Weights of a small contrastive image-text model: 6800 steps.
Rows from expert 30 of block 11 of the image encoder, named by matrix and row number. Rows with one number belong to one neuron. Each number is 200 + 20 x the weight over the matrix's rms, rounded and kept within 0 to 999. All counts start at 0.
# up: expert up (encoder.blocks.11.mlp.up, 32x256x256), inputs 64-127
# down: expert down (encoder.blocks.11.mlp.down, 32x256x256, transposed), outputs 64-127
up.187,194,223,197,196,197,166,198,189,208,206,199,245,197,195,222,166,213,193,195,177,195,186,195,199,190,217,182,208,186,189,197,201,181,203,222,220,187,222,191,162,187,203,204,193,211,203,178,195,211,185,223,190,198,191,243,197,169,204,176,143,211,213,212,194
down.187,178,181,213,217,231,218,205,232,199,171,222,207,213,175,201,176,148,203,203,185,171,175,185,209,213,202,213,182,227,199,194,198,215,235,211,179,189,173,194,192,233,193,216,210,200,185,208,192,207,204,208,190,233,218,176,194,177,199,237,185,213,210,208,179
up.188,163,211,178,194,222,244,209,169,188,229,219,201,173,227,171,187,175,189,191,197,243,181,169,213,225,214,220,184,181,205,214,196,203,216,202,169,166,189,228,240,190,194,180,199,221,195,195,204,231,206,192,243,232,201,215,221,183,193,243,217,173,216,173,194
down.188,223,199,210,193,227,223,202,171,220,218,155,194,200,206,216,178,222,215,186,196,191,230,223,192,198,250,239,234,230,199,230,184,196,223,210,224,195,256,228,230,233,201,226,199,240,161,197,174,206,185,227,224,188,215,192,174,178,222,180,210,213,171,205,222
up.189,196,189,196,153,159,225,183,222,216,206,211,211,210,205,183,204,218,221,219,202,187,200,203,205,178,190,202,214,174,240,171,211,238,246,209,201,206,209,193,224,199,192,208,166,223,211,228,193,195,207,200,202,227,214,197,235,206,180,247,186,222,175,214,187
down.189,204,168,217,219,267,199,205,233,193,232,206,175,182,176,219,246,212,213,181,208,207,222,185,181,192,197,200,185,199,214,193,195,234,148,195,213,179,199,172,226,179,191,186,201,197,221,187,190,178,231,251,220,202,170,231,178,198,238,197,184,194,201,229,220
up.190,206,186,194,193,167,243,192,177,183,224,168,154,205,214,209,230,196,196,166,215,185,172,197,192,177,214,201,196,228,211,181,241,170,201,188,205,181,194,187,155,249,240,188,217,218,200,214,182,186,186,231,212,212,209,197,210,212,191,183,205,190,177,199,200
down.190,208,162,177,209,197,226,178,201,197,187,199,210,189,208,201,191,239,217,210,206,203,204,185,198,207,169,183,180,202,191,171,195,228,181,167,193,189,227,183,225,255,166,211,162,219,204,203,227,225,237,164,209,191,207,160,207,185,206,179,239,193,193,184,205
up.191,237,238,197,226,211,200,177,196,201,193,230,207,191,184,190,225,239,158,197,241,218,183,202,229,197,228,172,221,196,206,171,219,241,198,201,180,175,185,215,205,224,199,189,183,187,180,191,194,221,196,161,213,203,190,178,190,207,193,208,187,208,193,209,248
down.191,244,208,187,205,216,190,182,194,218,201,164,186,180,194,223,188,186,228,215,235,185,222,175,235,191,168,200,211,207,188,190,214,212,151,181,181,227,235,189,194,162,177,195,184,178,235,169,196,205,171,223,190,193,191,175,219,186,189,171,212,241,218,195,188
up.192,211,174,228,214,197,171,172,203,209,176,181,233,186,219,210,183,180,222,201,235,219,236,174,187,178,201,208,169,194,178,164,176,182,191,212,179,196,169,221,193,197,153,243,229,221,225,202,197,194,210,182,201,194,204,210,206,219,210,206,187,213,196,213,183
down.192,200,187,207,190,130,212,213,186,231,197,210,216,213,212,208,248,185,186,158,203,196,219,189,168,212,176,194,204,198,192,190,209,245,200,172,185,201,163,214,186,197,226,177,216,210,190,216,231,177,214,173,180,198,223,160,174,205,182,189,203,204,195,160,190
up.193,205,176,208,240,177,209,217,225,257,200,212,209,209,221,177,204,166,240,218,232,164,188,202,219,169,228,180,203,195,201,164,213,186,223,221,183,189,173,214,171,149,155,197,211,198,177,213,200,206,212,202,199,216,235,208,182,226,172,186,195,184,215,181,191
down.193,182,218,190,208,203,168,200,184,196,213,194,185,185,178,226,188,197,222,172,174,221,199,221,203,189,181,200,191,245,193,195,195,206,212,189,176,178,204,220,203,220,215,215,229,184,231,190,191,215,223,195,219,241,191,221,220,199,191,220,202,180,182,211,209
up.194,178,208,195,175,201,224,208,195,181,193,209,171,176,217,184,195,239,191,205,164,202,207,191,237,215,218,231,194,219,206,187,171,234,200,197,193,237,184,209,178,206,227,189,208,210,179,229,168,174,181,202,179,170,195,180,167,175,242,191,190,183,178,154,229
down.194,193,190,199,182,195,207,189,240,201,182,223,193,188,177,198,227,180,221,212,197,196,221,185,199,187,158,169,218,211,180,176,220,252,178,196,194,216,166,174,172,204,195,206,224,226,179,205,187,184,254,250,223,179,214,186,173,210,201,184,230,219,167,184,213
up.195,212,247,203,233,184,160,185,180,213,219,205,203,174,222,228,210,200,197,190,180,220,202,216,208,223,193,231,202,178,220,175,199,238,197,162,165,194,166,184,224,194,162,211,186,186,206,197,218,185,190,191,209,217,232,206,187,200,212,198,213,222,199,195,220
down.195,225,205,209,195,229,204,227,205,209,217,236,183,183,170,172,201,193,207,205,187,224,185,200,187,166,209,211,233,199,202,171,209,209,215,173,221,179,208,203,199,191,158,196,204,202,176,225,207,198,176,195,193,192,180,210,207,213,172,196,199,179,184,182,188
up.196,183,169,184,222,179,199,213,212,210,224,171,192,203,197,188,206,149,214,224,207,196,162,160,191,189,211,238,190,167,217,218,172,217,173,158,208,171,195,185,235,221,211,211,237,176,188,185,223,194,199,181,191,197,204,167,234,207,226,212,209,185,200,184,210
down.196,195,206,217,150,199,177,189,202,197,193,196,143,162,201,204,195,200,209,166,199,180,224,186,207,191,199,202,181,232,182,214,205,180,199,182,193,155,186,216,182,226,218,193,200,158,210,196,193,213,185,196,184,218,214,202,183,185,190,197,200,198,197,197,200
up.197,203,213,166,214,214,200,207,229,198,200,184,164,188,183,208,203,198,230,178,227,174,213,201,218,223,185,177,218,184,174,187,209,208,195,230,191,211,189,189,197,213,164,212,238,205,249,195,204,207,217,174,207,210,203,239,180,172,198,171,238,235,210,204,198
down.197,171,224,227,178,203,213,189,193,187,182,197,163,184,216,179,176,176,204,202,199,165,209,188,185,199,185,178,205,198,183,178,198,215,178,183,216,185,217,216,189,243,208,168,188,186,194,221,233,233,223,214,189,215,199,218,181,192,216,196,233,200,205,198,160
up.198,192,227,175,214,227,199,205,183,185,196,220,203,231,188,170,145,203,195,205,201,205,183,207,202,163,182,215,234,203,201,187,185,249,230,209,197,202,220,211,218,226,188,213,189,186,193,195,202,181,242,190,203,183,240,186,206,192,185,206,219,249,180,229,187
down.198,212,191,190,193,204,189,219,213,204,192,171,206,209,210,203,236,189,223,195,209,204,246,210,187,194,208,212,205,156,197,201,187,181,199,214,210,224,207,202,191,212,173,165,178,234,230,211,193,183,183,218,205,203,224,238,180,208,207,209,202,212,209,175,215
up.199,212,195,220,191,240,199,179,176,200,215,196,220,185,190,243,225,185,210,169,183,226,154,209,205,244,212,192,173,194,188,218,190,192,234,172,235,215,222,191,224,214,164,214,183,179,197,213,237,228,223,243,169,212,178,198,173,201,202,243,191,205,203,192,200
down.199,201,235,171,232,171,189,206,199,211,177,218,201,178,212,177,196,177,211,170,220,202,232,218,185,202,188,222,234,177,198,178,219,172,212,209,198,207,193,219,158,246,212,202,202,189,222,180,198,194,235,183,194,186,216,201,221,145,230,181,190,200,233,212,205
up.200,207,201,191,166,214,226,218,189,209,181,213,157,199,201,229,178,188,255,213,210,197,182,195,200,226,201,205,229,206,211,187,228,209,214,173,214,187,158,215,140,254,211,222,212,181,206,196,188,242,212,207,259,210,219,187,184,215,219,218,197,193,190,208,235
down.200,218,199,167,198,230,176,207,206,215,203,185,193,209,207,201,223,235,221,210,202,212,216,198,193,168,192,230,188,185,224,181,219,194,176,185,216,170,185,148,251,229,210,205,234,208,209,213,221,164,167,237,196,182,205,162,173,174,167,217,204,201,225,215,194
up.201,188,176,193,218,221,213,212,208,225,174,204,178,195,197,232,170,184,203,210,207,203,188,206,185,184,174,235,208,194,246,211,238,205,187,211,201,229,202,196,220,182,216,231,260,214,189,192,174,161,198,216,189,169,187,185,214,168,205,197,195,168,215,186,214
down.201,184,219,202,195,177,180,216,170,217,202,167,224,194,213,207,192,163,235,164,200,218,194,209,233,180,204,225,197,235,206,205,180,187,179,227,187,210,198,212,189,180,202,222,217,208,192,204,222,252,190,200,180,199,186,195,180,193,214,174,240,222,183,197,202
up.202,217,199,193,188,215,209,186,201,198,199,222,207,182,213,197,178,207,208,166,211,199,213,155,184,196,194,221,169,201,221,185,212,229,198,165,197,220,212,206,170,216,227,192,184,184,193,219,193,191,223,211,150,201,194,232,200,235,197,166,184,204,192,219,223
down.202,220,209,170,144,173,212,173,182,193,210,159,209,221,198,202,200,176,205,194,256,190,216,175,207,185,204,175,154,182,198,184,197,206,211,182,181,181,184,181,213,183,194,198,184,200,185,217,194,195,199,193,148,172,208,200,229,184,152,207,204,199,190,177,180
up.203,195,182,203,220,228,149,199,210,218,216,227,205,194,210,215,183,201,210,190,171,205,178,198,238,201,152,222,180,182,168,183,190,181,217,174,206,154,188,182,226,201,217,185,208,194,221,196,215,212,210,236,198,167,183,197,164,250,172,209,233,206,200,282,195
down.203,204,237,215,237,172,200,209,186,188,199,183,189,228,198,161,219,202,223,185,181,210,172,211,221,206,194,245,201,200,202,207,217,218,186,183,171,211,206,207,229,234,234,207,190,189,190,204,200,193,179,191,199,163,164,198,177,190,186,180,214,190,209,183,181
up.204,200,170,174,192,230,170,195,192,207,209,219,198,188,200,204,162,173,188,203,220,211,187,196,175,204,167,200,182,202,249,200,241,197,200,213,207,208,199,171,194,182,215,192,240,193,184,223,184,191,182,224,201,210,184,195,203,211,209,188,207,202,223,206,194
down.204,216,207,221,181,205,219,204,204,185,208,213,207,206,176,198,195,197,208,185,161,202,213,201,176,211,192,220,166,217,216,202,197,198,163,204,191,208,234,200,229,247,163,202,204,214,183,197,219,202,149,220,230,179,178,138,193,238,209,233,196,224,223,174,201
up.205,187,233,199,253,214,189,203,170,208,211,210,215,205,201,227,216,213,225,221,200,197,196,187,218,246,202,233,208,216,208,203,194,218,186,222,195,200,233,172,207,180,217,220,189,192,226,187,200,222,187,157,196,196,190,178,181,236,212,189,178,200,196,213,176
down.205,217,218,186,205,199,232,207,190,211,174,227,198,205,186,168,163,175,167,203,215,240,208,193,212,195,182,207,212,188,208,203,207,175,209,211,195,166,198,206,174,179,232,217,206,176,211,191,185,185,221,212,207,201,218,245,170,175,208,203,189,179,204,215,181
up.206,225,198,203,177,193,148,183,197,187,199,196,200,224,224,221,226,180,218,201,188,223,186,187,187,188,186,219,221,195,156,206,196,194,172,191,222,189,157,138,248,198,193,205,203,228,177,192,202,178,178,198,192,186,193,219,227,193,200,174,225,190,194,216,180
down.206,211,216,244,186,179,194,171,202,155,183,221,219,176,201,213,204,165,200,196,186,179,201,225,197,197,182,191,206,188,178,208,230,184,230,208,179,189,192,214,206,218,180,196,186,211,203,200,235,185,213,185,170,199,187,207,203,207,196,206,208,202,215,201,211
up.207,230,218,204,219,207,191,192,222,191,194,205,200,235,206,197,216,210,195,222,205,208,223,233,192,186,205,209,154,209,178,174,188,224,182,211,176,171,202,195,202,208,217,248,189,181,204,244,192,165,206,194,181,212,238,194,189,200,195,199,183,229,243,167,172
down.207,179,186,205,179,192,220,224,209,219,190,216,212,204,221,216,204,176,176,203,192,222,214,221,177,201,207,210,181,192,162,228,215,158,210,176,161,194,173,177,225,117,196,165,186,209,200,200,211,205,188,199,208,152,169,230,215,185,192,207,200,214,198,230,178
up.208,253,156,225,174,204,217,191,225,209,182,197,218,182,199,202,196,208,183,194,179,210,189,194,214,202,193,190,204,211,179,224,183,189,204,189,165,188,189,200,192,190,209,208,234,203,167,199,206,204,218,182,197,216,219,202,209,161,209,191,202,200,197,212,216
down.208,185,174,228,214,242,182,177,167,170,229,225,168,212,160,197,151,226,223,175,195,222,206,175,183,177,183,201,191,188,209,223,198,194,213,219,197,198,148,175,220,195,175,215,185,197,210,252,213,181,182,224,168,175,179,184,211,198,230,205,206,187,185,191,224
up.209,220,173,208,182,169,205,219,205,245,184,199,210,219,203,228,194,200,208,189,199,225,196,203,230,158,171,217,189,214,206,201,177,186,196,198,187,181,171,203,192,218,208,204,211,208,188,197,201,169,205,220,227,182,201,200,227,201,236,191,188,195,206,212,217
down.209,168,196,213,208,191,200,200,173,201,204,196,204,183,195,218,198,191,207,195,192,228,196,183,219,198,202,182,204,201,191,178,223,202,211,174,211,187,182,200,216,184,185,219,207,185,199,204,222,183,190,188,201,198,217,178,206,223,195,197,197,185,222,183,197
up.210,216,185,211,178,181,225,226,221,209,201,195,195,219,191,230,210,216,219,223,169,205,185,203,195,236,198,201,223,191,211,190,208,211,190,198,210,218,180,194,172,232,225,210,242,205,166,191,185,177,238,196,186,183,203,209,198,190,195,185,170,249,206,199,182
down.210,205,183,213,231,177,170,191,183,213,207,192,211,214,216,211,207,188,210,212,208,224,152,199,192,206,188,202,184,179,195,190,185,218,208,221,199,216,185,179,211,182,223,186,212,182,198,201,171,178,175,211,205,199,165,208,239,195,203,204,219,189,182,164,208
up.211,175,237,226,177,173,205,214,211,165,191,187,183,171,157,197,211,191,143,203,223,252,206,208,191,201,224,198,174,173,196,208,220,195,206,198,205,226,194,185,211,198,215,199,228,178,212,173,189,207,217,230,210,216,199,224,183,219,172,242,194,184,178,192,216
down.211,183,177,191,158,222,203,213,193,188,194,205,237,186,198,209,169,200,187,219,210,233,203,183,193,187,167,208,217,182,187,193,166,212,189,200,215,185,185,194,220,172,161,213,201,187,207,179,220,215,204,199,204,208,184,190,208,195,212,216,182,229,230,201,166
up.212,210,199,201,178,193,180,203,199,226,204,198,221,225,203,193,188,212,206,189,197,204,192,189,217,171,179,185,188,176,220,219,187,206,188,194,185,211,212,194,211,201,193,207,199,198,185,218,174,200,212,210,202,208,207,175,203,220,204,178,164,197,248,196,204
down.212,158,187,219,211,217,182,188,222,208,168,183,239,192,227,193,182,175,200,188,197,213,201,202,175,195,201,181,193,158,166,182,195,190,207,232,228,170,221,210,193,233,204,182,195,229,199,161,205,231,182,250,234,155,210,224,215,185,234,198,179,195,238,227,172
up.213,198,180,208,198,201,183,189,199,202,187,181,212,216,199,175,197,154,170,232,174,198,222,238,182,213,213,186,182,175,218,195,203,207,188,205,193,202,205,214,195,187,233,170,174,219,229,206,238,188,201,225,217,199,195,210,222,204,207,215,161,230,188,239,195
down.213,203,213,222,168,191,234,188,202,163,208,199,234,223,215,226,203,132,193,237,205,186,195,187,203,211,206,239,210,231,209,187,206,186,220,211,201,186,195,234,195,190,155,215,228,200,207,216,205,219,203,177,223,207,198,189,202,210,174,156,195,211,193,217,199
up.214,196,225,171,195,190,210,212,193,205,178,143,198,201,189,189,224,218,201,210,215,198,180,176,198,223,183,175,213,191,232,219,162,203,210,212,211,221,205,184,248,210,190,165,183,201,183,189,206,226,216,190,182,208,221,190,204,195,197,209,216,191,178,248,196
down.214,152,247,226,207,194,212,226,169,206,192,221,236,180,191,217,230,190,215,197,214,235,172,159,205,186,229,195,180,170,166,201,203,235,200,194,204,188,168,208,189,218,203,208,179,243,207,166,163,224,213,171,181,130,172,209,225,198,178,166,201,185,222,161,203
up.215,200,184,192,190,176,193,158,244,219,190,193,188,211,201,195,192,239,202,194,178,171,198,200,234,200,199,189,199,189,241,216,191,240,207,232,173,160,181,193,204,207,199,208,213,205,211,227,198,190,187,195,223,176,207,191,209,190,201,180,186,200,181,219,215
down.215,212,199,207,157,206,190,193,172,204,212,237,190,183,211,254,196,206,224,220,191,225,198,193,209,238,208,197,223,208,221,179,231,183,217,207,197,191,189,202,183,178,188,223,199,224,169,214,173,190,223,169,207,208,210,187,225,219,239,211,196,229,215,202,216
up.216,191,184,202,229,214,232,251,147,209,198,220,184,168,241,211,206,198,173,195,213,197,205,196,189,206,190,184,186,199,210,179,183,169,220,179,243,207,213,217,170,220,202,205,223,191,163,157,206,231,229,163,219,227,183,180,218,165,181,173,217,244,168,180,213
down.216,189,189,202,198,210,180,211,188,179,187,178,224,180,210,224,219,207,170,167,188,185,177,229,199,197,181,179,214,203,214,191,193,184,193,184,198,190,195,186,177,214,191,176,202,199,223,215,176,162,179,189,186,206,204,194,187,195,241,180,196,185,251,231,205
up.217,236,227,176,218,173,196,201,199,210,185,214,194,177,152,199,218,224,211,208,243,195,184,204,196,196,179,180,237,191,213,209,180,181,212,237,193,195,192,180,192,234,176,210,189,194,185,238,202,206,179,217,204,179,211,176,210,236,177,223,158,201,182,157,221
down.217,215,223,210,171,181,181,215,206,202,193,204,195,204,210,175,214,223,175,195,215,213,190,225,195,228,196,211,217,186,196,173,197,204,225,189,188,196,202,197,211,179,213,206,185,203,207,161,226,209,202,202,189,206,200,178,198,178,215,206,223,204,138,203,202
up.218,195,195,209,152,179,193,164,229,200,208,197,175,213,202,226,209,227,198,184,201,202,227,251,160,177,193,197,214,208,188,229,201,207,205,202,184,184,208,212,210,193,182,217,219,171,206,188,186,171,224,203,194,191,214,247,199,205,181,195,186,216,257,209,175
down.218,188,209,223,186,211,193,206,204,181,201,215,192,197,206,197,188,188,194,230,200,225,159,195,212,168,215,192,221,196,211,190,215,231,206,189,213,205,229,225,182,219,224,187,185,212,214,224,161,200,200,195,241,204,209,200,171,217,199,176,183,201,178,221,241
up.219,170,244,174,207,176,207,205,167,224,206,205,200,208,183,204,220,209,203,174,215,182,205,206,218,226,212,170,215,211,212,199,207,163,168,198,191,241,200,238,158,190,212,196,203,195,168,213,213,208,216,206,216,181,216,198,235,192,182,214,188,226,217,191,195
down.219,184,184,217,172,211,179,189,193,188,213,233,185,193,187,176,179,238,190,173,201,177,237,191,205,188,198,203,179,228,229,179,220,227,202,181,197,190,218,216,259,179,223,179,221,205,234,218,221,244,185,239,196,231,213,195,177,223,254,197,202,200,215,194,234
up.220,183,199,175,202,183,233,183,238,203,210,177,177,203,186,169,179,219,196,189,202,219,198,201,195,176,224,220,174,204,185,215,204,219,212,228,197,232,204,149,227,218,228,168,178,205,182,182,191,194,215,189,201,176,220,192,174,191,210,182,199,216,192,185,219
down.220,205,220,168,185,192,206,171,208,201,207,199,178,176,231,198,199,211,181,176,243,214,218,184,158,203,149,220,206,187,184,211,191,194,221,224,208,186,226,214,227,181,200,235,165,193,206,192,178,177,201,182,222,207,187,226,208,199,189,240,181,204,197,180,163
up.221,198,208,179,238,218,197,197,229,212,198,175,199,190,196,179,222,216,174,212,188,187,225,265,207,203,181,181,232,226,167,205,215,204,203,183,237,207,171,184,215,207,189,191,244,214,221,206,180,194,212,218,191,176,234,171,220,187,213,238,193,222,220,198,188
down.221,210,178,220,182,198,223,204,203,188,161,189,190,189,203,232,202,207,232,225,220,212,219,163,227,174,239,200,217,234,214,207,221,172,223,180,195,198,252,211,200,241,185,205,192,212,181,169,201,221,217,198,138,171,193,214,197,222,188,166,199,203,199,218,173
up.222,206,208,175,190,219,170,215,203,217,202,199,213,191,199,211,207,216,192,207,200,180,214,229,203,186,174,225,217,175,228,189,211,202,187,198,183,199,199,212,216,177,188,174,221,200,199,172,184,195,190,217,238,217,210,194,188,205,205,166,196,190,197,205,190
down.222,187,223,215,168,213,216,224,200,185,215,182,186,184,242,173,218,187,242,199,186,210,207,174,223,235,212,217,209,185,192,180,174,180,205,202,183,239,199,210,215,195,218,203,221,175,212,212,239,227,159,209,204,186,200,206,236,226,183,177,206,223,195,178,237
up.223,202,200,203,199,198,216,185,238,217,204,195,206,201,197,181,192,197,209,195,184,207,178,217,181,209,177,201,197,203,174,195,213,226,220,181,202,205,191,203,203,171,169,202,174,188,209,202,190,211,196,192,165,192,216,195,175,232,189,174,210,213,188,206,216
down.223,194,167,193,192,204,178,193,192,180,217,204,179,191,180,207,183,194,200,218,194,198,197,165,206,201,188,210,224,198,183,189,218,197,190,200,193,219,182,178,172,223,192,189,209,211,208,224,223,204,210,180,221,242,189,216,231,223,236,188,231,195,187,169,194
up.224,197,205,181,206,250,208,184,189,185,201,247,162,189,210,231,216,217,215,201,197,213,214,202,195,195,214,187,191,177,231,198,190,210,200,180,205,203,177,192,193,198,182,202,215,201,196,176,207,195,166,201,215,198,230,181,188,183,205,188,191,187,193,185,223
down.224,214,185,211,210,190,206,194,193,214,234,221,167,194,181,193,188,209,208,193,211,214,194,218,191,206,182,207,216,187,176,207,183,222,191,179,205,199,213,178,212,191,190,199,198,212,209,244,221,233,188,209,176,206,225,190,185,236,195,157,187,183,189,186,149
up.225,220,204,201,207,216,196,170,177,196,145,207,181,203,208,199,159,196,179,237,224,261,193,216,154,211,208,231,212,180,219,207,164,192,186,209,214,228,261,198,203,234,220,208,189,219,185,191,214,220,192,199,209,180,221,229,206,168,203,209,185,210,222,214,201
down.225,254,185,186,201,200,231,189,190,225,167,178,213,211,173,213,186,218,220,181,158,203,201,183,185,222,215,185,201,190,220,233,194,203,234,167,175,210,211,225,192,170,202,239,200,190,192,165,163,180,189,194,188,177,190,206,189,191,201,192,217,188,201,178,177
up.226,197,183,214,193,155,210,234,210,224,200,192,240,207,233,198,185,221,184,173,252,214,190,184,188,184,170,211,218,198,200,175,227,187,203,208,195,202,162,173,199,193,214,167,183,203,218,208,168,164,192,181,219,217,214,177,195,202,192,191,190,197,191,169,173
down.226,192,231,220,219,140,229,213,209,208,162,199,226,165,174,189,207,169,191,208,174,240,251,172,217,250,181,195,214,190,191,162,225,197,198,165,226,203,206,172,234,252,193,145,204,194,199,228,163,242,170,166,187,173,176,190,148,193,112,221,223,162,193,212,199
up.227,223,167,202,220,192,210,207,196,220,227,250,201,200,203,215,219,203,218,218,191,201,199,211,160,167,178,205,218,156,210,246,191,210,175,192,203,201,188,203,194,197,173,161,218,186,196,220,233,194,178,214,215,197,178,186,192,189,215,207,195,196,208,211,223
down.227,194,174,202,221,205,208,191,227,190,200,214,189,210,201,172,221,215,218,184,201,212,212,185,211,198,184,222,168,207,215,196,202,190,204,211,192,207,204,187,203,213,199,212,186,196,209,191,213,184,207,175,193,205,221,213,206,224,217,215,167,196,191,203,203
up.228,207,203,188,172,195,184,159,191,233,181,161,251,205,196,153,199,190,204,174,217,162,210,208,174,180,216,187,199,211,202,196,156,228,208,218,174,197,203,193,212,233,190,183,179,190,194,207,170,210,204,183,206,191,231,220,195,196,169,212,213,186,221,204,207
down.228,209,232,189,215,187,244,192,153,213,211,169,220,196,192,230,232,211,195,206,208,213,189,207,210,237,199,195,227,215,183,187,191,226,205,191,211,219,193,238,204,203,186,212,225,160,201,191,185,154,163,188,159,178,206,197,205,204,203,182,193,214,168,207,185
up.229,205,228,201,222,192,225,188,193,189,196,212,191,185,217,164,236,192,220,205,204,255,214,216,173,206,192,197,195,198,204,235,162,194,205,194,218,207,209,168,214,240,208,165,188,186,176,202,191,179,151,226,209,164,233,189,152,155,196,219,195,219,208,180,218
down.229,222,220,199,189,207,179,141,210,205,190,180,215,219,209,218,214,216,205,170,196,211,213,207,228,216,204,235,177,192,192,194,237,234,242,197,218,192,179,181,195,198,218,232,184,177,174,172,215,158,241,208,172,194,217,179,220,212,162,190,211,157,226,175,161
up.230,204,192,204,210,236,207,193,219,217,202,192,220,220,219,201,209,204,182,199,212,211,196,229,201,169,228,211,236,209,180,211,175,186,206,204,172,197,218,199,177,220,189,194,196,209,203,189,187,196,235,194,176,217,183,217,176,213,197,193,218,201,204,233,197
down.230,214,225,180,223,186,205,217,162,158,181,218,218,208,188,228,217,149,169,218,198,239,198,168,205,206,173,200,204,193,190,189,211,227,218,206,219,193,173,192,205,204,199,162,211,199,208,229,220,181,185,181,216,213,205,200,192,205,228,188,195,203,199,182,182
up.231,156,204,219,216,182,190,192,198,225,215,191,229,229,206,184,210,197,192,197,218,190,218,206,210,215,215,183,169,181,213,184,195,181,201,171,231,231,206,178,210,204,187,182,140,190,208,226,200,181,205,204,204,213,226,196,228,190,168,176,169,237,204,171,214
down.231,197,183,190,213,173,242,199,169,204,198,224,162,192,214,201,198,182,195,205,205,176,193,205,219,227,226,222,201,206,201,214,164,191,237,172,211,193,219,168,169,205,231,200,192,191,169,187,179,218,233,214,165,189,223,222,174,214,228,236,233,208,176,223,184
up.232,199,214,167,203,207,213,177,166,207,197,230,172,198,200,200,213,221,196,189,204,194,202,203,195,184,193,196,227,197,246,191,162,200,186,210,207,192,195,215,192,235,193,204,210,188,203,171,180,198,189,216,182,215,184,217,179,194,228,181,218,191,218,185,177
down.232,223,211,240,157,182,234,234,226,191,222,192,218,167,226,226,190,175,210,189,169,195,212,190,218,188,227,223,200,177,197,184,185,197,199,212,209,215,161,206,213,200,210,206,210,214,185,208,197,224,201,222,197,183,211,185,196,200,192,217,214,175,200,222,216
up.233,172,206,174,196,210,232,205,203,207,213,200,184,164,168,194,190,185,173,185,213,169,151,181,207,187,211,168,232,204,231,228,242,177,203,201,187,241,188,177,204,193,192,236,207,183,209,216,179,226,213,176,207,213,233,206,181,181,180,214,202,177,195,235,234
down.233,187,205,192,168,182,192,210,205,208,159,203,223,189,184,218,181,214,227,216,205,198,245,243,234,195,161,172,190,218,205,164,185,202,195,183,212,217,193,215,202,228,198,195,188,187,195,190,165,190,168,218,228,199,251,222,195,208,221,193,220,186,173,191,203
up.234,209,205,186,202,183,216,163,188,239,191,210,220,196,175,199,199,200,187,199,188,194,211,220,224,198,168,173,177,205,214,203,141,220,207,241,194,172,241,223,232,206,204,163,182,196,215,213,208,194,176,176,208,226,183,238,218,190,186,227,193,176,202,183,247
down.234,195,191,216,186,219,209,179,195,196,211,209,170,214,226,188,229,217,204,186,226,203,176,186,208,197,209,209,193,222,223,183,245,210,225,189,208,203,206,189,182,221,199,195,198,206,204,179,213,192,226,188,196,204,228,196,253,236,213,180,184,199,204,203,172
up.235,201,211,225,242,209,207,224,216,251,199,232,197,211,179,176,213,215,218,171,212,184,211,208,200,194,187,211,231,215,220,183,221,230,205,211,196,159,204,203,216,196,177,201,191,198,233,184,184,208,188,230,220,213,209,196,206,187,192,210,201,208,181,196,216
down.235,204,187,226,190,198,172,237,172,236,180,230,223,206,196,168,241,186,212,172,187,158,192,162,226,189,208,187,190,195,217,240,200,169,230,158,215,186,220,195,223,189,196,207,200,215,193,191,194,204,229,160,203,200,197,226,232,208,198,199,193,211,187,198,206
up.236,207,204,220,176,229,188,218,199,176,199,184,161,193,233,166,220,203,187,197,221,174,201,208,151,210,234,217,190,225,183,182,168,183,231,196,204,217,259,209,219,189,195,191,219,240,237,194,204,175,214,201,209,171,223,196,244,210,239,241,156,202,190,212,188
down.236,174,229,191,167,190,244,173,193,159,220,246,177,176,191,189,185,204,177,190,212,222,236,218,194,188,207,223,242,190,207,210,224,202,182,179,215,222,224,195,165,215,202,215,217,184,187,194,189,195,252,214,237,206,202,175,210,178,190,213,193,183,220,194,186
up.237,173,192,215,157,173,181,197,197,208,213,205,206,200,215,203,230,198,208,195,223,200,201,217,168,225,198,239,237,155,186,208,219,187,167,175,189,224,261,193,209,149,169,221,199,182,208,220,192,220,220,149,207,161,173,215,183,172,215,174,181,212,185,193,231
down.237,187,199,217,215,206,200,152,221,197,234,170,213,192,226,213,227,220,187,189,165,177,198,206,172,205,178,240,181,227,173,188,206,203,197,190,199,185,156,194,216,200,209,189,209,223,192,234,207,187,207,200,217,221,190,248,188,220,227,208,181,201,212,197,162
up.238,246,214,214,191,216,220,216,187,164,214,216,213,214,196,201,199,223,184,194,214,217,197,185,213,155,212,179,220,199,191,205,184,201,203,190,178,187,204,209,220,194,194,223,215,172,197,201,187,228,187,213,175,183,178,208,182,187,166,196,220,166,220,189,160
down.238,203,196,207,184,194,209,230,206,218,191,202,179,190,211,179,215,194,220,176,197,203,235,228,150,215,225,223,210,184,194,194,215,162,209,205,217,211,189,175,213,205,203,173,215,194,172,183,178,170,188,228,198,166,167,204,188,196,170,226,190,201,163,185,227
up.239,212,228,229,240,207,196,223,190,191,177,195,204,183,184,190,208,207,205,183,255,179,191,197,185,172,190,218,222,196,209,206,186,197,206,216,197,177,224,198,203,193,200,193,197,189,189,203,217,242,180,208,215,226,211,168,205,228,204,238,176,176,211,208,207
down.239,206,222,187,202,176,207,204,205,193,197,242,217,208,159,171,203,208,190,209,198,197,188,218,186,206,214,224,175,193,194,195,205,226,213,218,187,220,192,202,193,218,179,181,233,206,175,171,186,183,187,217,223,215,206,197,216,192,197,221,206,192,198,218,198